Weights of a small sound classifier.
Model: 1.76M parameters, log mel input, norm batchnorm, depths [12], widths [256].
Training: muon at rate 0.0018, 2800 steps, held-out accuracy 68%.
Data: trained on single notes of musical instruments (NSynth), 1.0 epochs.
Rows from block 7 of a small sound classifier, named by matrix and row number. Each number is 128 + 24 x the weight over its row's rms, rounded and kept within 0 to 255. All counts start at 0. Numbers have three digits each. After the name is the row's rms in percent of the matrix's.
After each channel's rows are labels from the 100 clips, of 14976, where the channel reaches its highest value: "strongest on" is what is common among them. Only what is clearly more common there than usual is listed. The data: single notes of musical instruments (NSynth). In brackets: how many of the 100, against the usual share in percent.
# conv: pointwise conv (model.blocks.7.conv.weight, 256x256x1), inputs 128-191

conv.121 097:131124103150129135138155118121117161126132070119169094126147141130140143145116117115145104127144110111120133130132150108107129104187119129126105119078131080136150113112126120123153109105142149
strongest on: pitch class G# (87 vs 8.2); octave 7 (70 vs 7.9); note: G#7 (70 vs 0.7)

conv.110 100:152118138083124137161100175156129114134073079107115143105108150189155107097079107137135164113081097144098100091145125157110121118091072108104161082129166141107097130138130139114130110142099141
strongest on: pitch class D# (40 vs 8.3); octave 7 (39 vs 7.9); note: D#7 (29 vs 0.7); pitch class: D (28 vs 8.4)

conv.67 098:160128133081101113123093142082087133134078115149101098077111145131150078141107123108130142100137135146118129108144135098113157078140178148136093149149148132168083120084105115134127123112167140
strongest on: organ (39 vs 11.8)

conv.36 099:152132144130114099117169132123149132095174165116130116158165109124115131143155111116141122122141075172109121150131131120113179107125125098100136105116132106121111127085128114202141157118101122
strongest on: synthetic (73 vs 31.1); octave 0 (68 vs 2.8); instrument family: bass (58 vs 21.8); note: B0 (29 vs 0.7)

conv.105 107:114125151098114118127118132114163149123111098102141096109131082131076088133102150094143114114161131113145149121103100157129123131099093177122105131138091112127138173116090138122098111156116110
strongest on: vocal (92 vs 4.7); acoustic (89 vs 32.5); octave 3 (47 vs 17); octave 2 (33 vs 14.2)

conv.76 098:146103125118107123162098104116128148115129143163079124159130089152131168124145143136140125162141128128126152083112128089099111152132108097127104162140124119129101117131076128075100106116121141
strongest on: octave 4 (64 vs 17.2); guitar (37 vs 13.1); keyboard (34 vs 15.5)

conv.107 096:114159128069126077161148116131129125131138135117081124127124142128105139152111145105079112118141107169133100149107133146129132139129130114183121129135118122110090149140115145083107133128093095
strongest on: keyboard (46 vs 15.5); octave 4 (46 vs 17.2); pitch class F# (27 vs 7.7)

conv.177 096:118117148120141139127130110090106108073169140126120126109148134154161083093134146124139088158107082118109088164142078142146168148124143134120144169109067161111120133108121144107130108124133116
strongest on: bass (54 vs 21.8); octave 7 (42 vs 7.9); pitch class G (34 vs 7.8); note: G7 (33 vs 0.7)

conv.58 100:165170152078109117099107099138160090117110112185175103154111158141138125082079129165114164114109119140151121102162116152124104094131119126141165143101134090153150088128117135072140121136122133
strongest on: pitch class F (60 vs 8.1); octave 5 (59 vs 16.2); note: F5 (59 vs 1.4)

conv.102 103:164090166142108133128109150121108136129125157133147118114078163128108129090130145107108123134148091147131138139137138144126105167124141157121149136163140160136132156172124120083160069148114096
strongest on: acoustic (100 vs 32.5); reed (50 vs 4.3); vocal (33 vs 4.7)

conv.115 100:104119098129123147182143148137111076171160147123123122158189096093134152129079119135142133149119152137134125119153104109125155119073130137130146153158139146131147124145105114154118098128104148
strongest on: octave 4 (55 vs 17.2); keyboard (35 vs 15.5); pitch class A (27 vs 8.7)

conv.227 105:084074133163186134098110088135140119100176126123151111142148091106094129109113153121116116131122088123097134124154134074095136111109131120121121128107121078119096132136124141127144149126130141
strongest on: brass (29 vs 5.6)

conv.34 098:151155111083141131142140157072188120150168133145139100086144132132124125115108126110101119140134135147100134119140150149104134136110140182126099147141107095136162122099096159146093154168091126
strongest on: acoustic (82 vs 32.5); octave 1 (54 vs 12.1); string (47 vs 6.4); instrument family: brass (34 vs 5.6)

conv.223 107:119141140119084091131133106113115100111116079139120135133131140110160115145110121128147084124174130178115138128138103177127129125135133127133103120129118068127125167140095122093129157078122192
strongest on: electronic (89 vs 36.4); keyboard (54 vs 15.5); octave 1 (31 vs 12.1)

conv.142 099:134154090132156114095059158130151147161170115125120139160122132154169119100109159126131091156095099144156091121158129113114132123138100148137093157139092126130120153169123133141136084127081120
strongest on: octave 7 (74 vs 7.9); pitch class D# (53 vs 8.3); note: D#7 (51 vs 0.7); pitch class: A (31 vs 8.7)

conv.237 097:157164136125091080126133101159138115171144123118148137116107140119131096114160126107162115115134153114141110118143160117119077147138094112125134122149149123189120163125157094129113152115125119
strongest on: octave 6 (74 vs 11.7); pitch class G# (67 vs 8.2); note: G#6 (65 vs 0.9)

conv.62 102:112162116116092119078129147116101133128102110115102149122154123096138116136071119143116088125123107130122113157102186155151127134109112159086118084143155108118117126128121147091158115175120142
strongest on: brass (100 vs 5.6); acoustic (100 vs 32.5)

conv.98 091:140098104092159125112129102114171130125117097095125161118123120156103129163079123151122080115128123140136114115132132100120098122105121090141123184139139133142168171138130103110130197124109160
strongest on: bass (76 vs 21.8); synthetic (72 vs 31.1)

conv.253 095:097162140167112128094143104138130134128108126138060115140126117107102114157142139112124132136147129132151131123095126119096144131133100112096131079149118099100133127150093111113194107121143148
strongest on: pitch class A# (40 vs 8.7); octave 6 (36 vs 11.7); note: A#6 (32 vs 0.8)

conv.12 096:096125137118105122150152131106141157158130128110137124118182121118082150115070124147093203111110123109145169157150133124170153120158107131118167137152149126116111124136113137140172104100115120
strongest on: pitch class F (71 vs 8.1); octave 6 (70 vs 11.7); note: F6 (70 vs 1)

conv.228 095:124125125087137166136173111132133138148142134121106145101102080135121137150141143126079147149124128161117139170116098075112125110123135107150098127139103136119134139154135137134148128100101091
strongest on: octave 0 (89 vs 2.8); pitch class A (39 vs 8.7); note: A0 (33 vs 0.7); note: A#0 (28 vs 0.7)

conv.185 099:143067112144123184136109128111118104135116122154099117139126153165118119116101089086162125089156137140109105158130154159165096130113073092141111124136108105107139123134118150178087093135112147
strongest on: mallet (59 vs 10.8); octave 1 (31 vs 12.1)

conv.186 110:126110161094160142150136170143139100117136154124135150113146151157167073163098123128119108139144113132117162107098084089133118148135163106124149167134138145115141099184138114148137163155157144
strongest on: synthetic (99 vs 31.1); bass (89 vs 21.8); octave 7 (38 vs 7.9)

conv.116 100:136149142131092119087098128120152097166132099112184114091111117147124135154169131153093124134124069134154144158134137161095097129155110113118115157132141162151100143170117071136107098127115142
strongest on: keyboard (39 vs 15.5)

conv.141 104:169119128099132124106120076110137080129098124082154138134129124090135140120151123142135108134139119066118108129119118135137100141133131108083098084103129084138112133130128102112076177140130165
strongest on: acoustic (94 vs 32.5); brass (72 vs 5.6); octave 5 (42 vs 16.2)

conv.69 115:098170121071096115143087118117134137100093143097097124125108151134165186122132139119136160115119133124111167102089096154125138136128105117137163141153155119116137152127076131117116190120153141
strongest on: mallet (53 vs 10.8); octave 2 (45 vs 14.2); keyboard (41 vs 15.5)

conv.128 096:085107138138108133113136109103127104123066112123123091128152154141087123131126139136080134090154092131135150177110107159182170125164138135102116164108143110108124145124125107092123147157099128
strongest on: octave 1 (63 vs 12.1); bass (56 vs 21.8)

conv.80 095:108143055158142157135108087107151141132093106119137124108087092154151111114107155097135134163099113146126122134151128119117128116107160122168139099129158142101127147126149144146145127177151136
strongest on: synthetic (61 vs 31.1); bass (55 vs 21.8); guitar (38 vs 13.1)

conv.167 099:138123159150104115155125135122102089103155103157148082122153123122149146169183130109122119120148132172130095140126106114101113164103155157156112102132113089133161095150118154097127126110175110
strongest on: source: acoustic (70 vs 32.5); reed (43 vs 4.3); flute (27 vs 3.1); octave 0 (25 vs 2.8)

conv.109 103:156121146119129143104156119144096075117140119155092155102113124096183136115116129106139130137136085128126155096111138126123108146128141094080091132127090157123124164143093123121125123108136130
strongest on: organ (54 vs 11.8)

conv.126 099:147089104131110113140130141154108109108100109114120125109143130111143125139138120097123130119118132105137155129141152129110120104144124079159134090098058141107131176095107103153121127135105133
strongest on: electronic (91 vs 36.4); keyboard (49 vs 15.5); organ (42 vs 11.8)

conv.35 101:143102117126076146160141105113065108112153106138138082128146148113128133169069146113148086094102132115066154133154090072134111131148095157140160115101120103144112099116125123119119164171128132
strongest on: pitch class A (42 vs 8.7); octave 0 (34 vs 2.8); note: A0 (27 vs 0.7)

conv.233 098:094130131160123117172116121135145114132093125149116095134117137144116144131122116159126174124112114143142156105098135099128123097137096111144119149117135191140055084112075132094120154173123159
strongest on: guitar (91 vs 13.1); acoustic (64 vs 32.5)

conv.232 097:128183122121167126084175091157134128133136144168136146139128121112123127186089129125158080126146128131141156159100112132129149174138155173142108100151103110128124131130122128135135185103105127
strongest on: instrument family: bass (61 vs 21.8); octave 1 (49 vs 12.1); pitch class C (43 vs 9.1); note: C1 (37 vs 0.9)

conv.50 104:102147138145117145173116122107139148121128128124162109103131110120136124118112117118112101097141147166100138152113143151088141125103109139165137104117130142117159140109149146115127167156142171
strongest on: octave 1 (44 vs 12.1); organ (39 vs 11.8); mallet (37 vs 10.8)

conv.6 106:150150161113118132172143118059108152112106104127173126116107152097177078117109151111129116141156148110183142127124142109107097121113136120123152140146107111127142097123081123097119120161137151
strongest on: octave 5 (65 vs 16.2); keyboard (36 vs 15.5)

conv.94 100:142091129059105115132130118118135117121113116175107141125113084140142101119081101129114170125134126139112131153135128134156151122111149095154146146140153110145137092109154111138089153100117095
strongest on: octave 3 (87 vs 17); pitch class C# (67 vs 8.3); note: C#3 (64 vs 1.4)

conv.93 102:126106144161103148060146100074083105123124149108113132139159144165145133170110131158095140095148126172101130099095109152184156098113120114124134115140174161116144114138159109090131171140110141
strongest on: octave 1 (82 vs 12.1); pitch class D# (31 vs 8.3); note: D#1 (30 vs 1); note: D1 (28 vs 1)

conv.149 096:129113142125166120152171108153161119072150130105131168169161135163138117102124147160161159186172148112155114106126142151171156139136136149130138118141100127143138086197120095122120116152134105
strongest on: pitch class C# (35 vs 8.3); organ (32 vs 11.8)

conv.230 106:106110143153124147135138119128175104152106117151126123115142136114165135127152157159131088138124097155114133128133114119106141115157134090159122099141137150145140139085121175170149169125108116
strongest on: bass (50 vs 21.8); octave 1 (47 vs 12.1)

conv.172 103:147105125162096109134115121109156151096133142129129071161111167166158152121100108124133133130137134142123128147133079101102183144115124123129100154155098121168170083119118152091106128119163161
strongest on: guitar (36 vs 13.1); mallet (35 vs 10.8)

conv.235 092:138135142110122108076186086162120149182165153126106120153116116160157145120115161143154167140082123150118154119141100111131171159124157125099083145149146110131119133131159158148127152122107143
strongest on: pitch class G (82 vs 7.8); octave 5 (78 vs 16.2); note: G5 (77 vs 1.2)

conv.11 099:135135140129123107125132130105124127122106132148094137121144102141135169102141076129140100132141160119189157132087111159128124131123133101128122098090119136078133089118120129106136089089118113
strongest on: octave 2 (62 vs 14.2); pitch class C (45 vs 9.1); octave 1 (33 vs 12.1); note: C2 (30 vs 1.2)

conv.159 094:115129098178112139132122164130124122105118148130148122119098128110137156127112156106162154170130133153119141128099139132118107138112142139124181166133122167100136119111136175117118141130080111
strongest on: mallet (57 vs 10.8)

conv.214 111:120093088138200116147129182116151116167155146096120131122124163143126097158145140157130130166158104115123127113108100150113156162116117171106154128121104173144113104121124132122123155173105111
strongest on: octave 5 (50 vs 16.2); keyboard (41 vs 15.5); octave 4 (37 vs 17.2)

conv.189 094:083127149121122083151100143110108152160124122160130161110115150148138131094152175144128138140103132127124105113075126150103150117108105123155142164127092117136127170128113134101163067160159149
strongest on: organ (96 vs 11.8); electronic (96 vs 36.4)

conv.231 098:096113117144167096120104102113121133131106157159141124149108068118140104127089109140107124104118147164137133140108100115172179127093204124124113111115107108140110131119108138121155164104117096
strongest on: pitch class B (64 vs 8.6); octave 5 (47 vs 16.2); note: B5 (35 vs 1.3); pitch class E (28 vs 8.2)

conv.29 093:126175111133090107153090106102084076125143093129104143140138119121092115127124133102115135119129091136109125060126122113156094111129138126102116151107143171153151091152114139146102130157131108
strongest on: octave 4 (37 vs 17.2); mallet (30 vs 10.8); pitch class F# (25 vs 7.7)

conv.193 099:150140128148108119130137156145159129060122151163162151176130156114151135095092118138160129153148125155124110171175081162163141081118098099153142122164152117167130100110121138116085126122108085
strongest on: pitch class G# (69 vs 8.2); octave 7 (65 vs 7.9); note: G#7 (65 vs 0.7); instrument family: organ (33 vs 11.8)

conv.194 103:110123162127093148132121077131057146117121105105115108135157140116101135157122156151115121164126129144147091142115099135113145105173112103109115091095118111110116116138088128083082141144134125
strongest on: octave 4 (44 vs 17.2); mallet (28 vs 10.8); pitch class D# (26 vs 8.3)

conv.68 099:129109110118114137127196148129109107141175115054120137162116109157075148133133163112092127159153160115157144113151138123090151111097115146164070122111120170116164113128148118140133130130091119
strongest on: octave 7 (69 vs 7.9); pitch class C (55 vs 9.1); note: C7 (36 vs 1); pitch class: C# (35 vs 8.3)

conv.155 098:127131098139128126127114118089088110127129121127136103122085125120119140147088128092125112151095106130135108084137140124113118096121138124133137131139114097116121122096129160163120121084151106
strongest on: organ (96 vs 11.8); electronic (96 vs 36.4); octave 3 (42 vs 17); octave 4 (40 vs 17.2)

conv.173 110:106102073116166116093117102138125126126094171101137170145116130118129131125111114145115155131068082132127108156098184158121135160161161110125137134132129173123118127127136143146092054129149127
strongest on: mallet (53 vs 10.8); octave 6 (48 vs 11.7)

conv.99 093:121106109144123086100138096150131150134165133128150143117088135145128178101108130136118158144177104155108093143092141148139132126157162086108167117129081129131139104136128136104095136140104127
strongest on: pitch class G (41 vs 7.8); pitch class C (26 vs 9.1)

conv.26 090:154154108150086096125162093096126098122180086144106120144125076160164099134129133121123128130137147119164075121126091106118122117146166119146131147133103151136073110136100117121115054117101121
strongest on: octave 3 (80 vs 17); pitch class B (52 vs 8.6); note: B3 (51 vs 1.4); mallet (29 vs 10.8)

conv.249 096:157169169116119141137125139135145108089125152113106121139097117125083155109111133153129116107124123157101091180070156146173140107083167098150126128115125162142141138119102173128094085076159110
strongest on: organ (96 vs 11.8); electronic (96 vs 36.4); octave 4 (40 vs 17.2); pitch class: E (25 vs 8.2)

conv.166 100:141090148097133158104098162102146116147117122105125100114177143087114174131097121125164089115087111126100139139125109124108188110210130127103138110094166145134161147091155167136097118157121117
strongest on: acoustic (72 vs 32.5); string (34 vs 6.4); brass (32 vs 5.6)

conv.43 101:094132151088152117142132132153139076133130124154146107122105163163096159116142084130119147106120146151137129112136073055093120111124142111141058168138093150145119156129139108163156118082118084
strongest on: octave 0 (78 vs 2.8); source: synthetic (61 vs 31.1); pitch class A (43 vs 8.7); note: A0 (36 vs 0.7)

conv.203 099:115139150129116122123099109105120124154139118117135160133146137138139085117113119133149125108107102117115081150115109099139102112129110094137136113162136094184120160115098168150136113123096150
strongest on: octave 5 (41 vs 16.2); brass (25 vs 5.6)

conv.100 087:145106163121157101121087121145132112134116144108089175109168122159156094085135137097172150109134128103144146148112131152130122134139079158125117107117115165120166112127145145156127109176161114
strongest on: acoustic (86 vs 32.5); brass (37 vs 5.6); string (32 vs 6.4)

conv.254 098:126119132152101136177133093077121132134139142166138118115101089078127159118095101148125116133166085172134139157143157106137120182097142127149143166113136081084106152151195155140090125102172150
strongest on: octave 2 (47 vs 14.2); mallet (39 vs 10.8)

conv.39 098:139137140134136157133141140155099130123098113172161135179116096153119157123162114081112130120115140148095124111124135107156131136132111136145141122139123090143154114135118137132125114144109144
strongest on: pitch class C# (55 vs 8.3); octave 3 (55 vs 17); note: C#3 (55 vs 1.4)

conv.170 095:131120133127125109159086182134154130122126140134105092165149142163104121095107141131144140172113145111112137128143105122123141149112136175145162137120113132105121134111168133144129099149111125
strongest on: octave 6 (48 vs 11.7); keyboard (38 vs 15.5)

conv.70 103:130118102152125085164119132125132114118116111130113134113127113063163141134149116138166120118154150130105074114121076101091133116099132099097126152166137131152124154113148101099107125167144099
strongest on: octave 5 (39 vs 16.2)

conv.120 094:138117128169103175101127130114153136155106107137153123144130122122130133110143127125100117137160125164083131102124139148115127103115100112128131151127132125141098123141106129172160162139117136
strongest on: source: synthetic (61 vs 31.1); octave 1 (52 vs 12.1); octave 0 (42 vs 2.8); pitch class C (35 vs 9.1)

conv.78 108:142158106148131138101131108137167129128123110149106130122111119134131129148117116146101102148176120158135101144100142124109103129138123153087132121140079165148114124099155114106094163153140126
strongest on: bass (57 vs 21.8); pitch class C (31 vs 9.1)

conv.25 091:091134144129110141167138081130133124142138101134140161115110128124096143144143145098131114138111128153145125113118141093121113118140127124103133113173125145200140133171108119133134058098093102
strongest on: octave 5 (41 vs 16.2); octave 6 (34 vs 11.7)