{"train_examples": 184686, "input": "log_mel", "win_length": 512, "num_classes": [11, 3, 94, 12, 5], "norm": "batchnorm", "depths": [12], "lr": 0.0018, "momentum": 0.9, "nesterov": true, "steps": 2800, "batch_size": 64, "lr_schedule": "wsd", "warmup_steps": 140, "adamw_weight_decay_other_params": 0.05}
Rows from block 3, named by matrix and row number. Each number is 128 + 32 x the weight over its row's rms, rounded and kept within 0 to 255. All counts start at 0. Numbers have three digits each.
# conv: pointwise conv (model.blocks.3.conv.weight, 256x256x1), inputs 172-255
conv.115:138128128137144093133096127081140105177182122177177148078101079155106098076141146138169131128121149052113098165192104114116114154147084106183112070105153174156127103050134114150102121191128170144157152038140133138106113128103097122142158135108153103165
conv.116:115138108155088109112145137131108135032127116213136109134068173101086161101113099111146108122148137116144189122220104158129130171130103144149084137151129181093111155169138163126135192087141158124093101107174117072161208166127178131125122144094112070078
conv.117:163184127185121075143142126142071123087147082131136105078121109137198089120168107132157152101115124072179096165188122059124137096107105145104063123125152163108113130178168144146127129158190136116182160107179114155081146103105136097100160126150086153124
conv.118:156135144128137132065122138085118166114135126170141174166077133187095160105152145125117173062093094125136150095079126098161167083143168082160116125151174194165207157157142134072114110114196105190099152091082103160109116156114109111149094135150149136063
conv.119:129140158079178175080153136120177137140162090201176121111128139116181098130119144157131183126173143121178093203087143129115177099146139103089156153158109101125138167124180077046143133090118075164135121081168121125132153126142160107126150138113074102138
conv.120:103146120076137156173145142073104146117149115124139101168025166130113121118159170178153137111136145063076140143112159182162103106091139105133124136173124107153173103076099102077150115172111165161125178206165181122084151147129133137153129118199159143175
conv.121:142106149122068128108100088185146126180126094160126196122145187100111115145129057102176167087113141139130111142178157152169078145108097125092142186166133132142155117074132117153117121127167102147180073133092100066148153089090093135081114166156150180095
conv.122:075149101053109057191149133156106143143097141143103137123140100102077131075140103113063113105103106208155152129126115065117088141071155068103176158087120071106118152161142168134151124132067122112106148167132153089083176081123177131133146122135138137097
conv.123:155114115075143127176110103131115070159107122067114132157130107095136103111115114136113161185176118099097121122131172214173080118105125117193085085127105131106165172128116122112147105128151168108108113164137177135136067157065150156097134094125133138138
conv.124:121105064127091169125162073121151144146149148130135187113080089058135103093175144095121096176103120143106184118097126170151066073079071125182070130137130107108138186166138137128080089153131159138055108110132166103189119160135140149108107125186137188021
conv.125:113102080147126102149163140141139164123133127150238115116136105197126145131109160145152142142098208110121093111097081148129112153176161123138101128102053135126083148173131097155159125100108109130130062103091097065141144110193144129142176099167112120156
conv.126:147096134131143100200185086115127112123059139135091106179114130111140109145099125086130118166115129107107068139122121157137092120122121144104051083101148168084171104047133141137114152173109146105090117166180078154082143105142119089112046142121151137150
conv.127:170074119140127133148085111100131175182107110169153152135156077168135126129134089120114140141144189102165147176132154168140115140106076074136083131142144132086167134150116172144111198110147110137130166151165099120170083091158055098086095124083154088109
conv.128:145171126115091148077191152136099110113112129095116126113096151169158112094161114157147125111169138184086093145083185140137141134103188143136163128163141143109143157213143133146129146151187136168103139114141127151127137152129071125119119102126161105114
conv.129:114140115125140179104086133140143113110137131133151142136137125143123139124132066177109120145123079123123135144140121139112108101120099105086131142172132144141138161073146096125125153195125133107104167137109182119089135174108150184117157182129101172113
conv.130:075103102086102155083143071087151159072126103082168108142156108157079065091092129153165141127106146146150134164122112075090150142117143140119133056105101068108102127139102190140058148163190155149104123156061144187124153075116090151098083111108148091104
conv.131:105067079141077127149146142099137178120129123089125117146104120179184115156105115074182104149138067124124086143101123122195168173081128138121168056173102196117122172172134119190107136145144147172144121113124144175125118090039170130132118153068073131151
conv.132:147119089121154165066090117120061172120169144106102134108178149094114109137122138120066146147170150143142178169095091103104162143106126149121088116179130083032116055141129175149074106147075105081087139171106147128141177174133104152089170147145145131149
conv.133:161097167117130122135120102100142112149083115117129164087103088129129100111097137216093093116108089245157175107128102099092109121105153162078154114047160092123089144133104146103131079141135094119129129140132150168145131137112090142064141153082155106065
conv.134:131030102105171125045144125126132144118085059142097120135089128122146132139131181110147130104166145163131118174148043115111178150128175108147136220111139081098101109095108188093113131121159167100070135112157129147101131107062132147161129131160093196120
conv.135:108147133130156138146142174124125127165140124182144128192110201143133149145113110077130108087175177069151137140086076184145170149104112158097111116166096072087067124141165088090102101075123131152099094103138085125105113104124138136093120147139123105122
conv.136:129162153123093096101180181054063112104073151122110089176185094139088146109104107070149128158144089091104109132141077165101131136124157093160199153141093127134138083076104135142121079093125145149109110137125111158097100064169104117186115126115144106132
conv.137:138199120136140166215118073158119172123110097160109140153190133135190048066167118111099121111164143157089189153104101115148139158188139061145135155139131091112167128125174127151133089132098128124140092125085160114088163142162122114144111141141116140115
conv.138:083149118113139149149146150131119142136136119147181154139156177151114143159119104192186180142134193094127031089136125156182149166094112191113108107125108121126148100113174065151194098120123110121119148162119150145150128166108123151185126097098151103106
conv.139:159117155121127151134107192131140140115113079118083204165125092119131081078108082146091180129159221138105093114155093089140077078143159094152214157136091181106132066072083163154116114122142070137122129070157151156096092148107181165117059132106148138149
conv.140:146080106163153209124130079097150172092159129138165144121109140116129073090159161159159154169088111145108122106109115101125116137082128130098167195158148041117114117118066081205132141063169137117100101140166151111124141153172080154157168129126161124123
conv.141:117114117240185088160168090063167058126127161163130108100147148091106144142159108100054107111121076160100155124140125104126141070154157175146188114099136121178203141146098089106155138057099158144163175090149096116197115100160141131194143104145090097148
conv.142:154132126130100079129124116087146144063129113179111121158138139078108101117096174111154146107157091146113150171165099156170191122146127137137094100026111072089153158202099109116101151076120143109107143159117123188135132137133178078137160196109175130133
conv.143:102130162113114156076157145164135121083146145068099144144120102117103165165119067096115138137120154094155134099167094165162137154150175093105109095144102180070096163175156098138120151144142194182104167132123129136116097122060129121116180147150113102162
conv.144:122226092115111122122118175111091138136159144134126180188134120112166117128084114124063099112114126109146148125089122151137101129112068147138137096135162149075030093193145036104118145103111095133122064157089118130126132161127144076111162060105112140107
conv.145:121095193148143105086156101128191081101163098121163139105134184119126103112110176121129131152192111139068122060123138123086121131096141099163131170144136066099132089161145113164113105065140166074129094166132112138141094137092179133113125172108123156178
conv.146:084163152153138105142109133150145126166072120155079103144169174086146091144107088122111150134100121142138134068072087120152162138115118168130105115139117105067051148157127111153109176123093108073145112156123100092126139107196120092115139076163121146187
conv.147:087079127168127129138122128158113111106125170094113144136160128118153074065133133182106164125135122148119191103069136102092115129139107215084070121138130139174104147178104043093146202106115164085130120084175137118133130131152121127103203156082144121121
conv.148:033107076143063146094070112130104133101169112092126180092155137090145124158143144203169190104097141140123127113138104144118153197099117105125106129184119129106125104163155129162072107129110101130153146142132059054131100151089147102054123141112127116140
conv.149:153136088160104125140131096125169144107169153137141179129137122124152175145135110149129080131184152146132135144129112070147155093117165151132081150125166146095157116079121132135144104106143034174146122177117126117150179096103124100129114111174115150152
conv.150:091080130142112157089114184083189081141134143140095099138140218059117118098124097062167167119082116098189103134124149162131076108075163126150099137145087101106145070071114149149148150159178072128123144160116163126173158167114104135075107088102081172128
conv.151:166151084122123122147091095062135151149100153181103159123144139160112124122122154121091117105103114188145176172174110101092188126163136104135088106116177130147042131068181104127155118072100125141131139087135121132119134152112096148143128105083108166090
conv.152:084100139121114090141172165163095068118165133161130124145137137101138145085157144123146092110180089099138087061111159118101168060118172112102151135130177124121128142119115098141110079085150142131101120141101185120101140102083112147125125125127131129197
conv.153:166133141109184081080162100152080086176136128104123154121125151109117155133165134153126182106130128113103056080187163089130161144151121175109158174205115140129132130130159102134118077107187102149143132070091132159126141141108140089129097108099127121117
conv.154:150145105146123124101079149126141084140128107088156178132112211125104126129092151074112100148058126157175093120134086129141165166096113071140143099047130172110090155162109059115159146112139133063112193094129116120144113106120113192131138176153096135106
conv.155:119174144155158132105111118159147130171148129153157162107093169140076168165131188166119156107151143100074126169122170107140118152115135111152073098104090123139124088170091113008145086098121130070156093130064124156129130098120196162133145169134111110103
conv.156:170120138182168161060113118154173126151134148160117096107147126173148135138141107124095133106117183126121153172207181097111160117139171075119120122122069148141157120117092062083130117099160140114134140139152111127178084093179150200114104157067176145139
conv.157:154165118137160122132100057129085179153102142121126122130161127143095084142133163160065133151123127150100176115133181135138148164099087160110125095076129078153138169106119126205097101115115152172163190164085158140133134106190117145109134168138199097098
conv.158:184123080189131092153065065162172124142133102167136152130114144219079106117119108151098114167073155072100125105125102119123082156077132127143125129197145171131104164152092110113161131169086153111179141134137093103062076144053132160116145118116164113078
conv.159:223127103204124102064207102144073118079136098098118151077166042127159134183134135135109140107069124112168151151166110140131104070105129131081148158126116103139125113139114121095131107125108141123159093129132124195147081143108188131083087095089102096109
conv.160:142118119143154143074176115145126108067122114137167172141107103131127102142122120103108131161088175105148140112140112126192123168115103132076107121167196146116128139179113143101128126118076151114170126076132101127102165092117170145094132132183089108072
conv.161:114140139125152157072154136116096156114145156175114110145126079150132078141103121108110155115118184129121119132175086131164140082190093084121035106091132109105135146160131083100148109123155118111127154169119110207101150109115118111111114079148117145092
conv.162:082110145084121140152121104132142126096151101170089100165173096109166106114178107098115094149109150114092112148120162150109176099171111178255140141063140092119086137120062102112136073147074118158091167165134104116104120119120155112097117152110099063069
conv.163:112135162124112192120149097045112109155138084115169139151060104174179174107121133143096079097141131084066098181140182122152154188172128152131136081177108134149119058136205151131163133101168102090122096126054151112146148127134086131120097114188094169050
conv.164:107175098164121097165075108168122098137102054128139121152120110158064138184092093164117108122122153091113127134160209128159138122145081135124082134136112106142101093142174134069166102135077155132129141128122098137146151117074137109116129146137143113143
conv.165:108071084081176145142117146086136118124152054118141175162126199105090120119130144116126121158120150137140111164126105133100103099172142161117177162093131113139095192109096106123134097112107212108125157152142113165199092141110118140130138111149177121126
conv.166:165123173178114081177171145085186095174086147159025110125093177076113129126111089118145128152147150147116114178122162129128078109171129161138151142065141162138175138198128131155113159165122159098097104140131110143125129099137141125061107132105136120197
conv.167:059139085168116079164076106098116107171101160138113120099175144112157100137111135118075154128215148121149162086121082110132167114088132167073166114097157117143170158116088158146084145033136114089127133159130051090128150107125156171132105122175096130162
conv.168:138110147165119102106157083150078108165110127123210126126072084170120187146137108103240186173103167104151128141206134115090103175149167124065142142160085151092089156096116116116149132208124097154112097133126132142102085108128090133159121060120069100110
conv.169:157086123136115139188176147129125104172133124148077120110158112133172155076113140090130079132085165145077163129097146102117124120142102097164133173061070084099135161172135150124176192124096149149125144160199136159153142116098082125112123073148166102143
conv.170:148083162135152061108098094166130138158097161079152213140082132110164065114137067143163090127161145119120094152135109121141117104096176097144154083141139146105104178111177124083103133124133107119083056089168179128088149074140087137144121176066163166167
conv.171:115141074120101106162131148101133131144088088137138202122215161104045155117151173091086082152101178193127136073142116139153092178169056125180160139154105130066122130116120116145101162170164112142119111167156102133062145115112091114072101133108123158121
conv.172:075136064178123144164105103120110147158072173090211238127129122195121167068102157124057141163082171126092142144120107089096098152092171109156135178134202139147177145106143095119103119131103095117113141142142076137069122129091158108086130111110117116055
conv.173:073079157157143214116119155119101157082113090084181118082125135143123166092111120133169093096070071154141145159202136111038132120190191185091122151078128163110114155172139137106182115109135148159103133114121114120135156170142147131149151156110131117132
conv.174:152091097117134102183158162202095178208143114132148124152129158092136111108204128109114149149134140104135100140092136096113145048146106096086098126133141154077129113180105125096147136108173138187138105094183181167116128151146114122144111075184147162148
conv.175:156183078028117079068202081098163100151127125143133088121088146148046144160145131132184124105103093068140041145118123089198156161200148135139124131148119141160152137087138102147111111138111137127166167145126128143165154174082118107108191092105106092122
conv.176:126086200083121138149109102178116186080084118194117160129146103161156149160088143130151121157079108148111114109098097142174122143081112138167112108121155117162094133146082108177086155110107150064133106131140170093145091111145127111147135074104165131139
conv.177:127150125102127110124120198175091186110120090158075170166140207172161130125142089170180119152100090151136207120236147195153123158155128104124214223105123121172131120139127087164119159152131113138108105102103172145154176192105102143101117150117109186098
conv.178:094155165149141095150120142134120041104169160113158135141103157134105146140180142129205092112191142108151088170118108127167142172146167157114160106081082163115150138097139199131161188133112134104111090112107182070128103127143110190132168103090160127110
conv.179:072129099139103140171128107058105109110095118128161114160155126157141142108098154079118121138113142127077147166157129169134046130142116142156123152126189171122082138171127188141113118165141105135109089057156164146122183142080139130147105149144186071115
conv.180:076150171139175176182167156158102162129103161103152111100129091164138098135154110119172168143135120120168095126140142097179110157138171158162114124111117122135072167154183133050108109134106181162129090181117184103126155190109118143078160100171058127091
conv.181:154145129146116106163086121126130107133116169163126092152112123118114128187144102123069131158140087103055175165147145157085112211091117125146106135131211091144105151163161131131082138133166111130129116113112162115124115119161160133139154163167142159113
conv.182:118151173093172150068123138119156176147140039166165128132116174085127156135093138113122095116124205115086136106115102115069168147122134141129179156142137154145119140183126179140080126094129114112158150128061149195119127124139115110131154106117131118141
conv.183:137124104173153061124181096114148111240118139113163140127086105106163106141104150115087196116128178081145111104180149187162128133120132148177067066163110131056179138124160133129101085092167159135085109176131150145108133118093147106120104116155086168167
conv.184:145103168097146145176121150141171148107168117110189100176125120070115130086099122110141082106121189124127104116123109134199120121176074103116111142126147102060123096168111142144154143115105095107142071120164147094100101136125125154138089132161067137129
conv.185:096103116131101122132200170090126110201131141097121120096147072122140132141132126089148085146096066179146136104197094055077135091102123127138111101142076104118131156184149115120082105098111185099140126153110159205153143174124089118129101096152111111087
conv.186:176159116103141214123167162139081142144133139155155072188148077089150175190111109115149076154121109128164055153112085194202113142148094096154135101122075119106133139120135112141120119195149133096165121142114126097092090156120096090054133110113131175099
conv.187:116121133082105086152149144122118138088143122110166149102147062211109122138103112138162132105103139131117109142163149117137127105114155177142133120076102169111090062136142114168121114146112069109158122089078174128149132134174163126136151115142134075183